Weights of a small image classifier: normuon at rate 0.0027.
Rows from block 9, named by matrix and row number. Rows with one number belong to one channel. Each number is 128 + 32 x the weight over its row's rms, rounded and kept within 0 to 255. All counts start at 0. After the name is the row's rms in percent of the matrix's.
# convs0: first 3x3 conv (model.blocks.9.convs.0.weight, 176x176x3x3), inputs 9-17, a 3x3 kernel for each
# convs1: second 3x3 conv (model.blocks.9.convs.1.weight, 176x176x3x3, transposed), outputs 9-17, a 3x3 kernel for each
convs0.31 097 [111 149 189 151 185 170 152 188 202 120 142 118  99 155  89  56 101 107 115 150  51  68  99 108  78  95 110 172 112  75 169 150 140 146 148 138 132 134 158 121 105 149 105 130 140 151 138 151 111  78 112 178 173  99 152 124  93 132 114 100 104  93 129  91 130 143  93 120 107 107 110 144 141 133  97 183 168 158 108 103 123]
convs1.31 098 [141 132 177 119 139 115 138 152 121 125 122 114 134 126 152 154  85 114 133  62  98 105  84  93 136 170 137 179  91  84  99 102  46 143 151 137 135 129 140 150 114 134 152 130 144 108 124 167 120  91 102 109 139 165 152 120  90 163 145 118 134 160 125 105 134 131 137 152 133  92 142 145 168 149 153 119  94 166 157 111 140]
convs0.32 099 [105 165 118 135 182  86 148  88 131 131 127 151 116 152  89 161 136  79 117 183  97 144 203  79 178 130  97  75  76 128 156 104  92  96 113  98 167 122 128 167 106 132 151 112 118  80 101 121 103  59  98 105 109 148 153 129 156 193 104  92 194 126 121 134 132 153 107 108 137 109  78 113 107 238 209 123 109 192 108  98 115]
convs1.32 097 [189 162 128 171 172 123 167 102 114 145 109 140 132  97 143 123 119  88 100  78 160 136 121 129 119 104 126 124 102 167  83 127 171 105  79  91 118  83 135 106  81 127 103 107 103 167 118 111 177 145 117 116 150 160 110 122 172 139 148 160 128 162 155 155 141  99 140 123  83 118 105 113 124  71 130 162 139 161 175 249 214]
convs0.33 097 [ 90  83 149 102  88 119 167 139  95 125 121 152 129 136 158 134 143 109 244  60 125 251 161 172 165 194  31 136 102 123 157  76 150 103  76 142 111 137 113 151 171 145 141 154 139 111 129 141 140 179 137 139 154 157 119 158 130 149 141 195 160 178 196  78 133 120 108 104 105 114 112 128 179 132 129 106  70 174  95 146 171]
convs1.33 090 [165 127 116 140 107 118 186 148 140 127 158 141 155 174 204 175 187 175 121 203 158 121 151 104 140 122 111  81 107 133  82 129 159 126 140 136 121 108 145 106 145 157 156 144 179 140 119 110 123 162 143 155 131 163 157 170 121 161 176 126 139 132  85 150 135  92 186 176  83 230 168 116 135  82  63 113  73  87  68  95 135]
convs0.34 096 [ 61  98 145  67  68  96  72  82 164 133 125  98 114  87 115 129 145 155  94  63 172 147 145 208 170 124 165 183 119 109 124 106 128 130 112  90 112 148 138 134 111 126 114 146 128 147 134 118  86 118 135  55 122 130 136 140 134 116 120 137  55  96 136 162 105 111  95  95 127  61 113 123 113  75 113 145 136 121 183 183 122]
convs1.34 099 [130  96 126 104  80 117  99  66  85 167 165 149 174 188 193 128 169 138 119 155 116 179 192 175 123  95 123  90 137 103 121 165 168 117 176 136 150 155 152 140 111 124 165 138 162 127 138 122 140 176 177 138 179 148 166 137 115 141 198 127 118 168 150 125  78  58 132 117 151 144 182 177  92 153 172 124 151 199 100  85 103]
convs0.35 100 [121 100  28  61  70  33 110 149 122 142 149 176 121 120 173 143 123  92  91 105 162  94 110 121  71 124  88 155 150  99 132 155 120 185 128  74 128 183 146 118 171 113  91 131 114 110 123  92 122 144  82  92 117 152 194 187 177 181 174 183 156 141 106 173 169 106 166 132  72 156 126 108 147 132  69 114 178 145 123 115 131]
convs1.35 093 [100 138 128 123 124 121 118  71  87  82 123 136  84 116 101  33  67 102 182 118 100 180 132 130 173 139 116 124 119 116 141 145 123 128 154 126  77 117 124 109 127 148 139 177 171 154 117  37 134 138 136 155 148 131 186 152 132 143 180 138 133 155 118  96 152 124 130 131 107 118  89 109 140 153 123 146 149 102 142 144 133]
convs0.36 101 [144  71  94  91  94 115 170 111 118 166 135 134 135 116 132 118  96 101 124  94 125 104  93  64 108 126  94 141  93 116 155 115 135 113 116 146  93 131 111  80 116 119 131 161 129 109 134 121 131 153 140 107  82  59 109 144 137  84 103 143 128 155 154 173 160 111 102 142  82 138 188 140 170 126 148 155 126 168 156  99  81]
convs1.36 099 [134 134 174  97  99 102  69  77  33 112  73  83 137 110 118 149 141 123  85 148 152  83 120 112 137 132 137 130 119  91  88  83 127  99 112 107 174 171 137 176 180 103 106 133 106  33 105 156  95 115 166 147 177 169 109 148 146 113 112 116 123 139 130 190 161 149 131 100 107 157 161 142 112 150 175 103 104 103 128 128  87]
convs0.37 100 [160 117 164 133  86  81 137 183 136 108  88 141  80  62 138 121 133 127  75  98 150  64 134 105 103 121  81 162 127 136 130 135 179 131 120 174 131 168 122 124 188 169 133 147 139 127 209 113  78 126 142  96 158 138 104 134 154  91 132 162 123 163 218 111 179 180  87 142 153  90 120 177 168 144 141  93 128 139  94  96 123]
convs1.37 101 [142 146  61 143 185  89 145 160  95 175 212 180 172 126 116 129 109  83 111 110 164 122  90  95 132 128  87 122  89 205 125 113 160 124 108 126  98 161  92 149 145  83  93  53  67 137 133 144 127 104 143 105  80 145 210 153 137 121 116 151  86 136 154 126 150 175 166 165 175 182 146 149 128 102 120 148 113 101 140  96  73]
convs0.38 099 [131 157 103 147 163 140 109 161 153 115 121 111 156 125 133 174 129 159 134  99 133  56  67  75  99 131 127  92 109  81 104  92 111  94 123 135 144 104  85  92 157  74  79 120  96 107 122 131  22  85 114 140 189 189 142 170 112 121 165 135 105 113 112 146 150  95 131 112 115 116 113 139  69  87  33 149 134 134 165 112  91]
convs1.38 096 [144 144 158 106 162 207 178 212 231 130 117 117  94  76 133 102 143 158 132 149 102  85  59  92 140 111 129  99  91 105 127 121 124 121 127 176 139 101 114 144 135 148 105 122 131 134 109  85 153 169 146 128 132 125 106 139 134 165 184 147 131 159 160 101 101 113  89 111 116 143 134 140 139 146 159 162 144 138 123 143 159]
convs0.39 102 [102  58  78 171 158 134 113 117 143 152 165 150 164  83  77 144 137 160 138 123 177 104 157 193 140 103 179 156 129 132 176 169 127 151 154 149 136  73  96 188 170 100  76 119 113 128 122 131 154 170 129  86  83  53 131 121 108  79  63  71  79  92 124 114  50  69 158 126 145  99 134 135 153 157 181 119 171 177 106 162 107]
convs1.39 097 [148 191 203  87 100 111 143 111  70 142 136 170  91  68  90 147 123 106 142 156 112 113 159 138  76 103 101 125 123 101 128 135 113 163 149  90 152 122 162 175 133  87 194 126 128 163 180 132 138 125 160  97 107 106 178 164  99 122 120  96 114 124 168 113 117 143 101 153 169 107 122 124 115 126  85 118 144 137  89 126 132]
convs0.40 100 [ 35 140 126 112 165 135 134  84 124 129 127 129 117 159 167 121 141 141 111 124 141 139 127 136 186 183  73 131 106  97 164 148  97 172 110 105  70  64 159  94  99 149 129 129 155  88  58 116  99  94 127  97  43  89 147 149 103  98 128  60  98 118 107  89 120 165 113 171 166 136 147 185 201 129  69 174  92  92  96 114 120]
convs1.40 100 [107  76 152 115 109 146  97  91 108  79  92  82  97 111 113 121 114 181 123 214 222  94 134 148 141  91  80 130 101  95 136 179 146 144 129 117 180 193 140 144 128 114 132 149 139 160 131 153 144 126 137 123 113 111 158 153 162 120 141 114 118 108  96 150 172 139 147 189 155 125 138 161 140 118 105 120 151 211 107 142 161]
convs0.41 098 [142 147 221  79 140 210 121  99  74 162 108 116 131 101 142  72 128 117 171 128 128  89  79 130 166 164 121  82 133 133 140  74 125 130 128 178 105 124  62  92 110 110 118 146 105 140 180 158 132 142  81 171 229 169 120 159 206 160 142 204 117  77 108 119 134 100 117 164 153 120 105 117 132 119 146 218 113 122 148 134 148]
convs1.41 100 [112 113  97 148 159 160 126 179 102 131 137 133 121 140  95 141 152 109 139  93 106  81 101 146 110 103  90 138 105 141  97 108 114  98  96 148 128 119 145  58 132 162  92 144 145 131 132 112  94 158  94 151 137  97 106 151 160  79 176 168 114 127 117  80  96 122 113 101 132  79 112 115 128 135 104 161 113 141 104  95  54]
convs0.42 102 [ 57  81  86 109 102  30 126  78  70 124  99  79 113 119  18 130 121  54 129 145 204 148 174 144 201 187 118 113  95 107  98 130  77 109 153 134 115 109  81 129 128  82 134 104  91 102 111 109 119  97 173 104  99 121  94 106 138 105  74 100 169 158 160 128 146 116 105  93 139 113 103 131 115  92  99 219 161 113 176 240 217]
convs1.42 103 [ 81  88 152 113 107  82 123 143 117 106  94  93  72  55  54 117 135 124 171 155 170 220 216 173 160 147 125 118 148 129 140 206 153 137 162 133 100 151 131 116 175 122 103 102 104 189 128 114 145  79  61 133 131 117 115 175 198 131 135 111 120 105  87  99 180 161 149 192 131 119 192 145 133 118 121  81 107 149  73 130 122]
convs0.43 102 [154 237 140  59 140  63 117 172 129 125 157 169 114  77  85 113 132 103 146 136 140 124  68 158 125  74 139  82  74  62 151 100  82 165 157 128 130 150 151 123 137 127  88 104  83  98 140 151 107 153 149 111 104  77  98 126 119  88  99 135 118 153 151 134 151 165 123 126 112 144 163 158  88 107 101 117 106 141 111 126 105]
convs1.43 106 [165 147 112 140 145  74 132 166 153 128 150 161 139 152 181 123 105  96 125 125 132 139  77 140 135 138 213 109 121 135 125 120 176  97 110 109 113 119 115 108 104 111 102 107 133 136 180  92 131 194 141 103 115 127 136 142 180  69  78 142  86 102 103 131 157 136 113 100 106  79  61  87 148 154 144 141 106  90 110  81 117]
convs0.44 104 [142 171 153 169 135  99 190 100  64 122 102 102 132 116 117 118  75  73 132 117 155  94  32 107 166  77 100 124 140  96 169 150 109 164 159 134 146 131 128  95  77 108  96  73  85  86 102 149  72  97 125  82  93 100 121 155 123 120 149 157  79  91 176 105 108  76 137 108  93 112  98  69  88  88 115  93 107 135 136 110 162]
convs1.44 107 [ 46  49  80  61  67  98 117  89 132 153 106 129  80  87 153 108  96 145  90 132  80  87  82  88  92 131 166 111 103  99 131 134 106 139 121 101 105 104  89 142 119 113 146 102 132 114 118 131  84  32  59 111  73 116 193 155  85 149 202 146 151 166 193  99 111 106 136 162 163 150 143 136 188 106  90 144  80   0 163  76  86]
convs0.45 098 [ 59  38  68  68 165 133 115  90 156 139 166 139 135 113  90 127  98 111  98  74  99 149 138 105 207 137 102  83  45 105 108  85  82 109 150 112 127 115 146 124  98 138 113  78 151 123  86 101 117  92 107 104 135 135 139 149 121  62 123 121 122 105 103 113  87 128 107 137 126  86 126 144  75 141  97 121 135  97 167 196 175]
convs1.45 095 [ 79  90  78 110 103 123 113 110 124 130  44  92 111  91 108 104 141 104 135 189 143 108 135 112 180 149 102 105 117 124  97  88 135  99  59  93 103 119 143 111 168 186  94 100  94  89 160 116  76 136 130 119 127 134  83  66  95 121 105 119 149 154 169 153 156 103 144 172 109 130 123 126 131  79  73  92  73  58  89  95 138]
convs0.46 099 [107 109 211 132 174 214 105 124  89 160 152 155 140 148 148 144 110 119 155 151  85 121  79 126  90 126 173 145 162 125 168 179 106 192 171 112 154 142 105 178 141 121 125 130  80 143 157 134 168 145 127 155 138 113 108 115 131 129  94 140 163 138 103 140 123 111 201 138  94 169 153 131  90 114 182 106 128 188 187 180 182]
convs1.46 102 [123  98 134 136 140 115 134 120 127 133 114 125 160 105  90 146  94 121 152  91 129 168 110  98 125 109 131 150 122 155 100 126 138 142 128 134 121 140 145  62 133 147  94 115 102 190 173 177 149 157 141  67 114 110 128  97 129 213 173  80 157 147 152 169 201 124 164 173 146 133 131 125 127 157 173 145 103  88 147 146  88]
convs0.47 101 [172 187 130 142 145  75  80 167 124 168 114 164 126 137 159 136  90  80 150 117 160 173 172  96 140 151 159 139  98 116  86  70 118 112 120 115 132 110 121 181 149 148 138 153 139 104 110 129  56  99  97  91  89 132 175 114 175 145 103 151 124 117 112  96  91  87 123  96 130 134 145  97 138 123 114 138 105  99 112  94 137]
convs1.47 109 [149 137 139 145 156 155 131 136 158 103 123 146 120 111  87  98 137 110 154 127 155 138  89 106 159 106 148 144 136 122 126  94  97 132  70 119 107 116 145 130 144 162 152 114 146  65  59  88 110  72  49 161 167 121 162 116 105 174 206 145 104 149 141  99 124 152 118 117 144 131 154 169 160 179 132 145 136 117 141 136 136]
convs0.48 100 [ 93 112 164 151 140 107 241 187 147 129 136 106 141 178 111 111 142 114 107 120  86 107 146  84 155 115 109 141 191 124 133 137 132 108 101 126 153 114 106  81 116 122 125 166 155 128 177 201 157 135 188 179 131  79  93 153 171 102 190 126 144 107 117 178 157 160 176 166 176 134 120 126  93  33  42  93  60  77  88 130 164]
convs1.48 099 [116  92  94  86 117 109 117  80 145  86  83 132  63  92  87 129 144 112 107 105 109  83 137 145 101 117 115 113 135 159 162 153 142 132 116  92 151  90  75 146  89  27 104 138  79  67  81 103 148  94  78 116  84  97  77  94 118 119 123 120 148 132 131  95  90 112 159 116 128 141 114  75 151 145 132 119 120 114 140 129 129]
convs0.49 099 [ 87  86 101 135 128 136 125 169 148 139 158 114 111  63  96 137  96  86 116 131 127  70  94 101  74 119  94 129 135 135 137 157 136 138 124 131 131 100 134  70 114 140  73 104 120 111  99  97 141 176 133 142 104 127 106 136 146 132 143 146 132 137 133 112 136 150 120 147 114  91 123 119 139 157 118  79 110  94 108  60  67]
convs1.49 096 [183 149 119 174 156 105 173 141 115 140 143 103 123 112 129 109 109 141 155 124 114 116 104  50  59  80  71 119 156 112 112 138 119 138 102  67 131 134 123 126 134 111 149 134 143 189 152 127 165 148 125 137 148 125 153 103  84 146 133  75 167 111  90 144 121  68 104 115  80 100 129  90  93  96  80 144 122  96 126 101 105]
convs0.50 102 [174 176 134 164 162  87 109 129 137 138 162 113 118 115 115 146 102  62 122  80  94 108 147 133 123  95  93 146 147 167 131 177 128 131 178 161 158 103 124 116  54  80 134 168 153 122  49  74 166 194 176  98  74  41 137 114  99 112 145 158 155 153 141 132 136 125 118  90  94  95 121 123 173 146 117 149 132 147 153 136 146]
convs1.50 096 [142 120 100  95 136 134 109 112 108  82  85 109  73 104 129 106 126  96 189 158 121 143 151 145  97  91 115 128 115 103 145 128 115 188 174 162 131 161  74  95 105  88 116 103  87 201 210 121 168 182 182  83  98 153 155 125  97 114 148 128 114 128  82 139 155 120  94 142 139  84 128  94 135 143 160 100 101  80 111 169 145]
convs0.51 106 [ 41  84  44 127 187  97 161 159 169 141 162 156 150 147 135 108  92  62 128 115 133  84  99 139 138 147 115 111 162 140  97 113 132 105 131 189 159 151 178 124 115  74 141 130 109 136 142 139 131  77  96 116  80 104 161 214 220 122 158  94 120 109 109 139 145 150 102  93 129 164 171 156 109 129 127  76  96  55  68  54  61]
convs1.51 114 [126 107 118 117 145 150  98 119 123 121 109 127 142 122 142 179 169 175 103  95 120 124 111 106 127 166 147 116  75  92 118 129  85 124 191 107 120 110  81  82 131  84 122 134 158  51  69  86  59 102  95 119 115 145 100 124 153 145 163 157 150 129 122  89  97  86  69  84  85  98 127  94 136 165 131 153 164 150 137 177 160]
convs0.52 101 [118  94 110 115 103  87 143 116 110 148 121 113 133  83 129 137 149 124 166 143  74 130 142 103 155 124 141 100  82 131  90 104 109 170 149 134 135 166 127 149 177 138 164 120 115 118 131 132 163 220 206 114 158 105 129  86 174 172 100  95 206 180  88 120 106 128  69  87  55 114  96 113  70  38 176  88 105 166 124  87 109]
convs1.52 096 [125 158 134 116 151 145 120 129 113 100 111 136 184 146 118 181 195 167 121 167 177 139 174 143  73  94 109 147 135 117 106  95 142 106 130  85 112 120  67 114 169  96  82 155  98 106 154 167 142 160 171 118 117 125 111 160 185 170 116 111 156  62  66 130 131  86 127 135 143 122 159 131 133 127 147 138 117  30 119 164 108]
convs0.53 101 [166 162 101 140 144 148 165 147 118 134 118 110 126  98 104 134 151 156  79  45 100 145 202 178 176 134  75 125  79 114 129 129 111  82 111 125 127 188 156 138 140 128 139 147 140 131 119 109 138 167 150 138 162 146 110 122 143 144 143 150 197 179 170 146 122  97 106  97  90 134  95 118 123 190 177 133 149 130 127 126 118]
convs1.53 091 [ 96 116 185  92  73 133  99 140 171  94  84 136 152 129 136 159 158 172  99 114 117 125  80 106 152 117 130 102 102 161  88 123 163 128 144 167 194 137 151 180 146 185 127 143  83 112 142  64 126 149 128  92 118 139  97 140 148 128 124 127 145 131 157 135 103  49 116  92  62 134 117 100 137 202 255  91 133 147 105 132 139]
convs0.54 104 [166 143  86 129  74 114 146  88 116  94 124 141 105 101 156 148 150 158 137 174 185 193 183 189 127 125 121 104 113 167 134 127 131 212 191 138 125 124 140  74  84 124 115 116 143  89  61  97 148 107 145 135 114 117 102 153 115  82 116 103 114 135 143 208 162 112 113 112  75 137 141 126 118 112  91 124  94  94 138 145 102]
convs1.54 105 [141 162 182 152 176 188 152 170 180 124 131 164 138 142 193 189 162 153 117 108 117  88 154 116  83 150 123 123 119 142 121  52  70 117  94  87 162 108 132 111  99 123  65 103 129 114 178 164 148 211 180 128 121 158 134 122 119  89 130 132 154 140 104 132 152 124 113 127 134 107 171 173 133 152 126 152 149 139 124 103  81]
convs0.55 098 [143 166  98 229 255 219 169 103 183 116  98 105 115 139 134  66  72  88 129 171 131 168 133 128  97  82  64  80  62  91 129 129 126 162 163 113 126 104 100 123 153 129 105 113 111 104  82 130 164 103  83 157 139 186  91 109  80 103 149  98 150 143  99 141 144 138 173 139  92 154 145 128  76  75  83  88 151  95 108 129 148]
convs1.55 098 [ 90  65 107 135 131 114 122  98 108 124 143 148 156 105 142 102  89  97 106  83 104 149 104 154 119 135 153  92 113 116 135  89  95 134 128 113 123  83  55 134 173 153 135 145 138  90  79 123 110  71  88 152 111 102 191 195 164 160 164 162 117 104  99  88 159 154 108 189 205 102 103 167  84  80  99  76 103 128  94 101 125]
convs0.56 099 [177 134 108 147 126 148 106 111  76  94 105 123  84  86  92  88 107 123 141  93  92 193 176 175 107 127 153  97 126 177 139 143 168 102 111 122 147 199 180 142 137  83 101  98  96 169 199 154 121 125 138 154 133 145 135 143 130 131 125 183 130  83  75 143 166 140  89 129 144 156 144 127  91 153 162  83 150 124 115 165 132]
convs1.56 111 [113 123 151 103  83 137 110 122 152 138 100 132 171 131  84 111 134 106 108 103 132  88  94 118  93  62 103 132 178 180 127 130 106  99 125 107 172 164 157  96  81  86 136 128  99 157 150 161 119 129 133 142 135 108 165 172 114 160 157 147  85  96 112 141 138 139 128 105  92 133 116 141 145 133 109 112 135 103 107  72 141]
convs0.57 102 [195 222 160 103 124 164  75 169  84 131 113 114  98  83  90 154 119 107 172 168 159 152 145 121 135 105  95 196 177 162 160  85 127 131 103 128 124 144 137 138 126 105 176 133 100 135 104 131 135 159 158 138  82  86 164 213 154 149 154 129 135 147 152 113 110 144 136 169 177 123 143 154 171 143  95 159 120 123 126 138 118]
convs1.57 107 [135  98 143 184 124 115 150 119  99 172 140  95 171 140 163 142 151 167  88  76 121  98  62 134 147 138 169 165 111 164 156 146 166 184 153 151  99 109  89 135 122  50 106  61  40 145 115  61 148 132 122 124 127 106 132 194 169 112 153 207 115  96  67 115 133 136 110 105 122 152 182 187  85 137 159 131 132 148 164 153 194]
convs0.58 096 [102  95 195 123 115 162 152 161 108 154 133 139 103  80  88  84  49  93 108 135 113 156 150 146  63 140 184 155 123 123 163 149 140 156 120 105 152 184 155 161 144 148  99 102 139 133 131 102 131  56  97 104  86 112 194 155 113 183 146 112 134 100 117  52  99 124  87 118 149  65 111 144 156  95  74  95  70  93  94 139 121]
convs1.58 104 [155 116 120 150 117 150 104  96 100 101 113 139 129 118 112 102 117 140 106 138 100  83 121  95 142 138 124 154 170 171 110  97 131 110  71 122 127 146 139 155 131 129 147 114 118  69  69 107  60  45  73 131 121 132  78  92 112 146 158 144 152 115 135 141  99 123 121 115 156 151  91 135 146 125 171 132 162 178 150 143 158]
convs0.59 098 [236 190 110 183 180 108  55  78  57 123 152 143 179 156 112 187 138 136 172 162  88 134 133  96 147 109 123 132 101  79 128 105 159  98  97 122 130 142 130 109 148 103 119 171 124 132 144 136 114 191 152  88 118 163 149 139  79 108 138 103 136 121 117  74  64  96 119 123 128 123 111  92 194 101 152 167 105 179 118 122 140]
convs1.59 091 [128 120 149 158 184 186 133 175 128 156 145  83  95 115  73 107  89 124 173 182 180 150 193 223  96 181 104  89 118 145 141 186 151  92 122 124 102  65  73  79  84  62  97 111  96 159 236 181 143 214 166 131 145 111  99  73  97 172 208 184 112 149 161  77  82  89  87 123 113 129 129 138 114 149 109 118 143 149 140 184 176]
convs0.60 096 [166 145 101 144 159 187  86  82 138 141 146 145 136 120 150  71  77 110 129 166  92  76 120 100  49 112 105 100 107 147 197 146 157 154 165 164 133 112 105 158 162  91 122 165 111 151 119 149 121 109  94  84  44  99 125 108  97  57  96 126 100 118 168 118 109 108 120 147 105 116 110 105 177 186 178 111 106 116 105  88 120]
convs1.60 095 [ 80  90 105 129 178 172  97 143 141  99 147 138 103 143 177 155 166 204 148 101 131 172 139 160 124 131 109 107 125 138  88 124 107 103 141 144 105 115  95 180 141 128 181 112 129 129 132 115  98 128 144  62 102 151  88 102 129 129  78 105 133 123  90 149 154 135 149 175 141 104 158 199 205 203 152 151 112 107 115  97 135]
convs0.61 099 [ 32 133 136  77 109  75 110  80 165 157 117 135 145 126 135 101  87  96  94 125 170 114 119 162  63  91 130 108 135 101 128 241 169  67 142 164  55 115 132 111 108  96  91 162 177 131  79  84 101 147 110  65 125 122 157 140  43 148 157  91 146 148 137 107 150 111 153 166 119  92 140 106 183 140 145 190 165 173 199 182 191]
convs1.61 090 [ 73 144 159  55 134 126  65  89 121 139 103 149 121  93  95 140 134 104 128 160 140 126 158 155 164 118  87 124 134 106 137 166 160  85  99 155 116 153 130  82 131 120 116 112  91 136 126 125 161 117 105 150 175 168 145 143  89 142 143 112 150 120 121 142 175 191 124 152 168 121 144 161  95  89  95 125 132 139 147 131 104]
convs0.62 099 [166  74 159 130 102 207 129 102 140 137 103  83 148 131 102 137 135  96 103 119 117 125  82  94 163 100 141 178 100  87 148 120 128 116  91 166 112  96  78 118 114  79 103 113  99 153 145 117 159 184 169  73  88 117 110 127 106  81  93 127 112 134 113 117 117 160 157 166 196 146 177 149 129 127 125 127 156 184  90 104  95]
convs1.62 081 [193 193 205 135 157 142 159 122 109 137 133 112  90 119 150 127 137 129 113 131 139  86 140 124 116  67  95 179 145 143 126  96 111  97  72  87 173 157 167 189 169 154 166 127 128 156 125  84 136  96 115 144  75 106 152 134 106 136  92 104 154 126 110 146  87 117 105  93  97 173 137 100 155 169 146 150 141 186 106 132 143]
convs0.63 101 [150 138 158 137  94  75 136  76  97 145 123 105 148 136 130 118 137 108 147 110 111 113 175 153 113 149  94 108 116  75  75 115 134 138 155 187  78 128 110 139 173 123 149 160 154 178 193 187 248 240 240 104 116 119 145 153 125 156 139 116 130 111 102 116 113 148  85  93 108  99 102 116 198 159 152 122 100 112 110 105  93]
convs1.63 095 [110 128 155 112 117 175 109 138 142 156 144 131 133 137 116 141 147 127 154 155 123 154 117  77  98 106 136 129 147 130 131 141 113 146 158 130 162 159 134 107 121 143 160 119 122 177 197 186 183 216 179  82  80  66 119 109  89 119 121  90 107  77  60 104  84 109 113 115 135 136 139 164 133 124 116 192 156 111 147 159 105]
convs0.64 103 [ 84  22  42 145 104 109 122 195 159 146 191 145 109 127 130 118 137 134 137 163 157 102  67  72 140  55  70  88 120 167  93  89 142  79  31  91 131 142 129 170 139 130 155 142 157 134 160 136 145 135  91 144 138 131 126 126 122  82 103 110  93  99  84  87  84 100 118 122 151 175 197 194 133 107 121 126 114 104 126 110 127]
convs1.64 106 [124 133 140 107 139 155 139 154 179  86 111 121 140 147 153 137 126 121 104  80 120 114 112 102 117 119  76 152 125  98 146 119 125 141 137 161 142 122  64  85  90  84  87  98 104  89 103 100 142 173 164 108 104 122 120  76  80 107 134  83  95 135 176 159 154 179 126 113 155 128  99 118 198 185 145 127 120 126 131 131 154]
convs0.65 099 [115 144 226 158 204 206 145 122 114 114  92 109 130 136 128  92 109 117 124 101 162 100  87 130 117 146 149 131 148  99 126 139 114 129  94  99 150 160 128 180 157 121 159 132 116 133 109  89 179 182 181 144 151 156  96 109  78 165  95  99 158  94  79 181 168 122 144 160 103 119 116  98 139 134  55 164 142 131 146 142  66]
convs1.65 101 [ 52  67 132 135 128 115 208 152 131 116 135 136 146 147 111 155 128  78 133 119  78 211 194 106 160 162 103  54  62  60 105 171 126 186 165 111 133 158 129 133 217 159 103 132 104 132 143 142 125 140 135  93  67  72 120 148 147 136 144 142  88 117  98 127  96 104 157 166 186 179 193 189 118 178 106 102 156 182 124 161 135]
convs0.66 103 [154 158  97  75 103 115 111 146 153 165 134  67 144 178 125 123 142 168 105 138 137  82 156 104 111 113  95  99  77  98 152 128  82 125  95  85 148 130 132 167 181 171 144 139 147 124 108 155 115 153 199 108 155 149 182 145  74 134 167  77 140 179  93 134 129 126 139 133 139 132 148 165 122 164 157 103 133 120  90  88  87]
convs1.66 102 [142 145 120 144 136 129 108 188 156 137 130 161 193 221 219 154 182 201 136 110 109 171 218  89 200 255 129  54 160 197 123 151 211 126 136 182  87 162 152 135 161 133 147 117 101 114 142 112 161 146 121 123  90  66 115 116 104  67  94  93 133 152 120 128 109 113 141 110 124 124  90 118 152 116 135 159 127 118 149 138 123]
convs0.67 104 [178  77 137 214  76 186 169 124 143 110 158 193 141 115 141 115 130 122  92 154  70  89 146 112 124 153 134  94 161 119 107 149  43 117  87  64 139 122 146 112 122 133  85 141 119 107 192 136 110 103 129  75  47 108 122 116 126 119 130 116 135 137 111 134 128  96 136 144 122 113 150 121  76 227  73 110 207  91 140 103 121]
convs1.67 098 [ 49  86 133  74 100 113 113  91 110 126 158 166 192 179 126 147 138 130 152 146 113 136 163 118  69 146 107 125 118 118 170 154  84 150 125  67 167 157 131 148 124  95 167 145 196 199 165 154 202 158 139 127  84 114 150 157 128 133 150 123 122 106 126 111 164 150 142 175 123 159 183 160 112 147 122 119 163  94 144 178 106]
convs0.68 101 [153 226 127 100 173  65 128 117  78 160 130 144 150 163  96  88 136 138 173  89 104 121  71 232  92 139 191 109  77  60  92 120  68 112 144 189 150 111 104 159 118 142 133 106 123 104  99 115 139 130  91 154 131 112 129 114 148 142 111 117 158 129 110 123  89 120  89 107 128 136 155 135 160  93 112 166 151 163 164 161 157]
convs1.68 106 [170 148  89 115 121  85 151 187 138  79 106 109  96  90 102 170 122  83 148 105 117 166 161 114 135 126 137 177 112  73 167  75 127 113  85 118 128 114 137 127 178 184  96 167 167 184 184 123 150 124 119 145 113 100 156 197 103 191 106 109 174 106 140 117 174 148 137 200 174 134 122 102 167 179 151 108 101 108 121  79 103]
convs0.69 096 [133  96 184 151 194 186 183 215 171 120 121  94  93  66 130 115 133 107  63  82  87 119 149 123 103 135 120 119 129 175 111 104 113 117  95 154 112  92 120 122  96 149 108 109 151 162 141 162 170 115 143 116 108 169 148 143  75 113 125 121 157 165 117 177 140 123 178 120 123 137 108 102 132 140 178 156 156 135 118 158 119]
convs1.69 114 [143 130 136 154 144 171 149 135 101 152 166 148 130 112 114 114  86  77 167 152 110 178 151 133 166 128 124 182  95 111 176 134 147 138 133 114  88 130 108 134 143 138 152 111 122  94  90  99  71  66 137  77 109 114 136 110 108 136 115 110 128 177 187 105 109 161 115 117 169 100 117 193 132 107 123 141 152 155 131 168 157]
convs0.70 099 [171 161 102 159 193 115 102 126 122 152 102 105 105  98 126 141 148 106 131  69  77 152 115  70 153 187 117 112 103 156 128 128 146 104 119 144 122 118 113 153  99 104  97  88  99 118 136 101 102  93  71  78 122 117 149 185 145  94 122 176  89 100 158 122 157 116 123 117 142  97  66  86  74  52 101 129 126  91 164 119 161]
convs1.70 096 [ 96 108 118 126 146 148 136 120 119  92 110 151 133 152 148 149 137 163 158 124  99  70 150 127  58 131 154 172 143 176 119 102 159  93 104 105 115  95  87  86  78 115  96 119 109 128  67  81 130 122 138 154 152 152 130 147 139 105 103  98  41  64 107 146 135 140 190 148 122 162 121 114 146 140 193 115 110 146 107 121 160]
convs0.71 105 [160  93 113  91 138 146  93 143 181 115 115 102 117 121 107 123 157 124 127  79 112 124 158 121 153 180 173 128 185 183 127 167 168 139 185 117 109 127 118 119 160 141 115  90 123 128 140 129 139 161 138 104 126 133 114  87 118 121 150 154 155 149 190 110 119 103 109 121  75 119 113 102 118 187 157 139 180 118 135 181 173]
convs1.71 104 [158  91  67 157 102  62 133 142 124 175 180 177 187 149 161 200 123 138 123 123 114 134 152 166 161 122 148 123 155 164 184 193 170 154 135 144 149 124 132 113  92 107  97 109  82 212 193 147 153 122 123 157 118 106 123  93 128 127 136  88 112  67  95 111 125 131 114 123 175 130  83 178 155  97  85 135  95 133 108  80  62]
convs0.72 101 [111  68 122 134  79  49 133  64  88 157 128 145 163 153 171 108 122 137 162 114 130 144 153 171 110 164 152 148 105 134 134 110 152 139  79 103 153 157 133 162 176 156 154 114  97 144 178 165 133 114  93 149 113  86 142 135 190 113 129 211  78  72 151 141 134 109 155 128 146 107 102 103  74  91 131 110 120  78  85  92 123]
convs1.72 108 [151 141 137 200 164 101 174 132  83  98  93 122 117 122 137 100 100 125 112  88 147  98 155 150  95  98 152 131  72 111 150 103 114 164 121  85 167 134 150 134 136 178 163 168 187 135 127 133 176 125 137 187 168 159 150 125 180 203 141  72 199 146 106 137 113 136 145 117 150 164 174 134 103 183 121 129 197 146  96 121 132]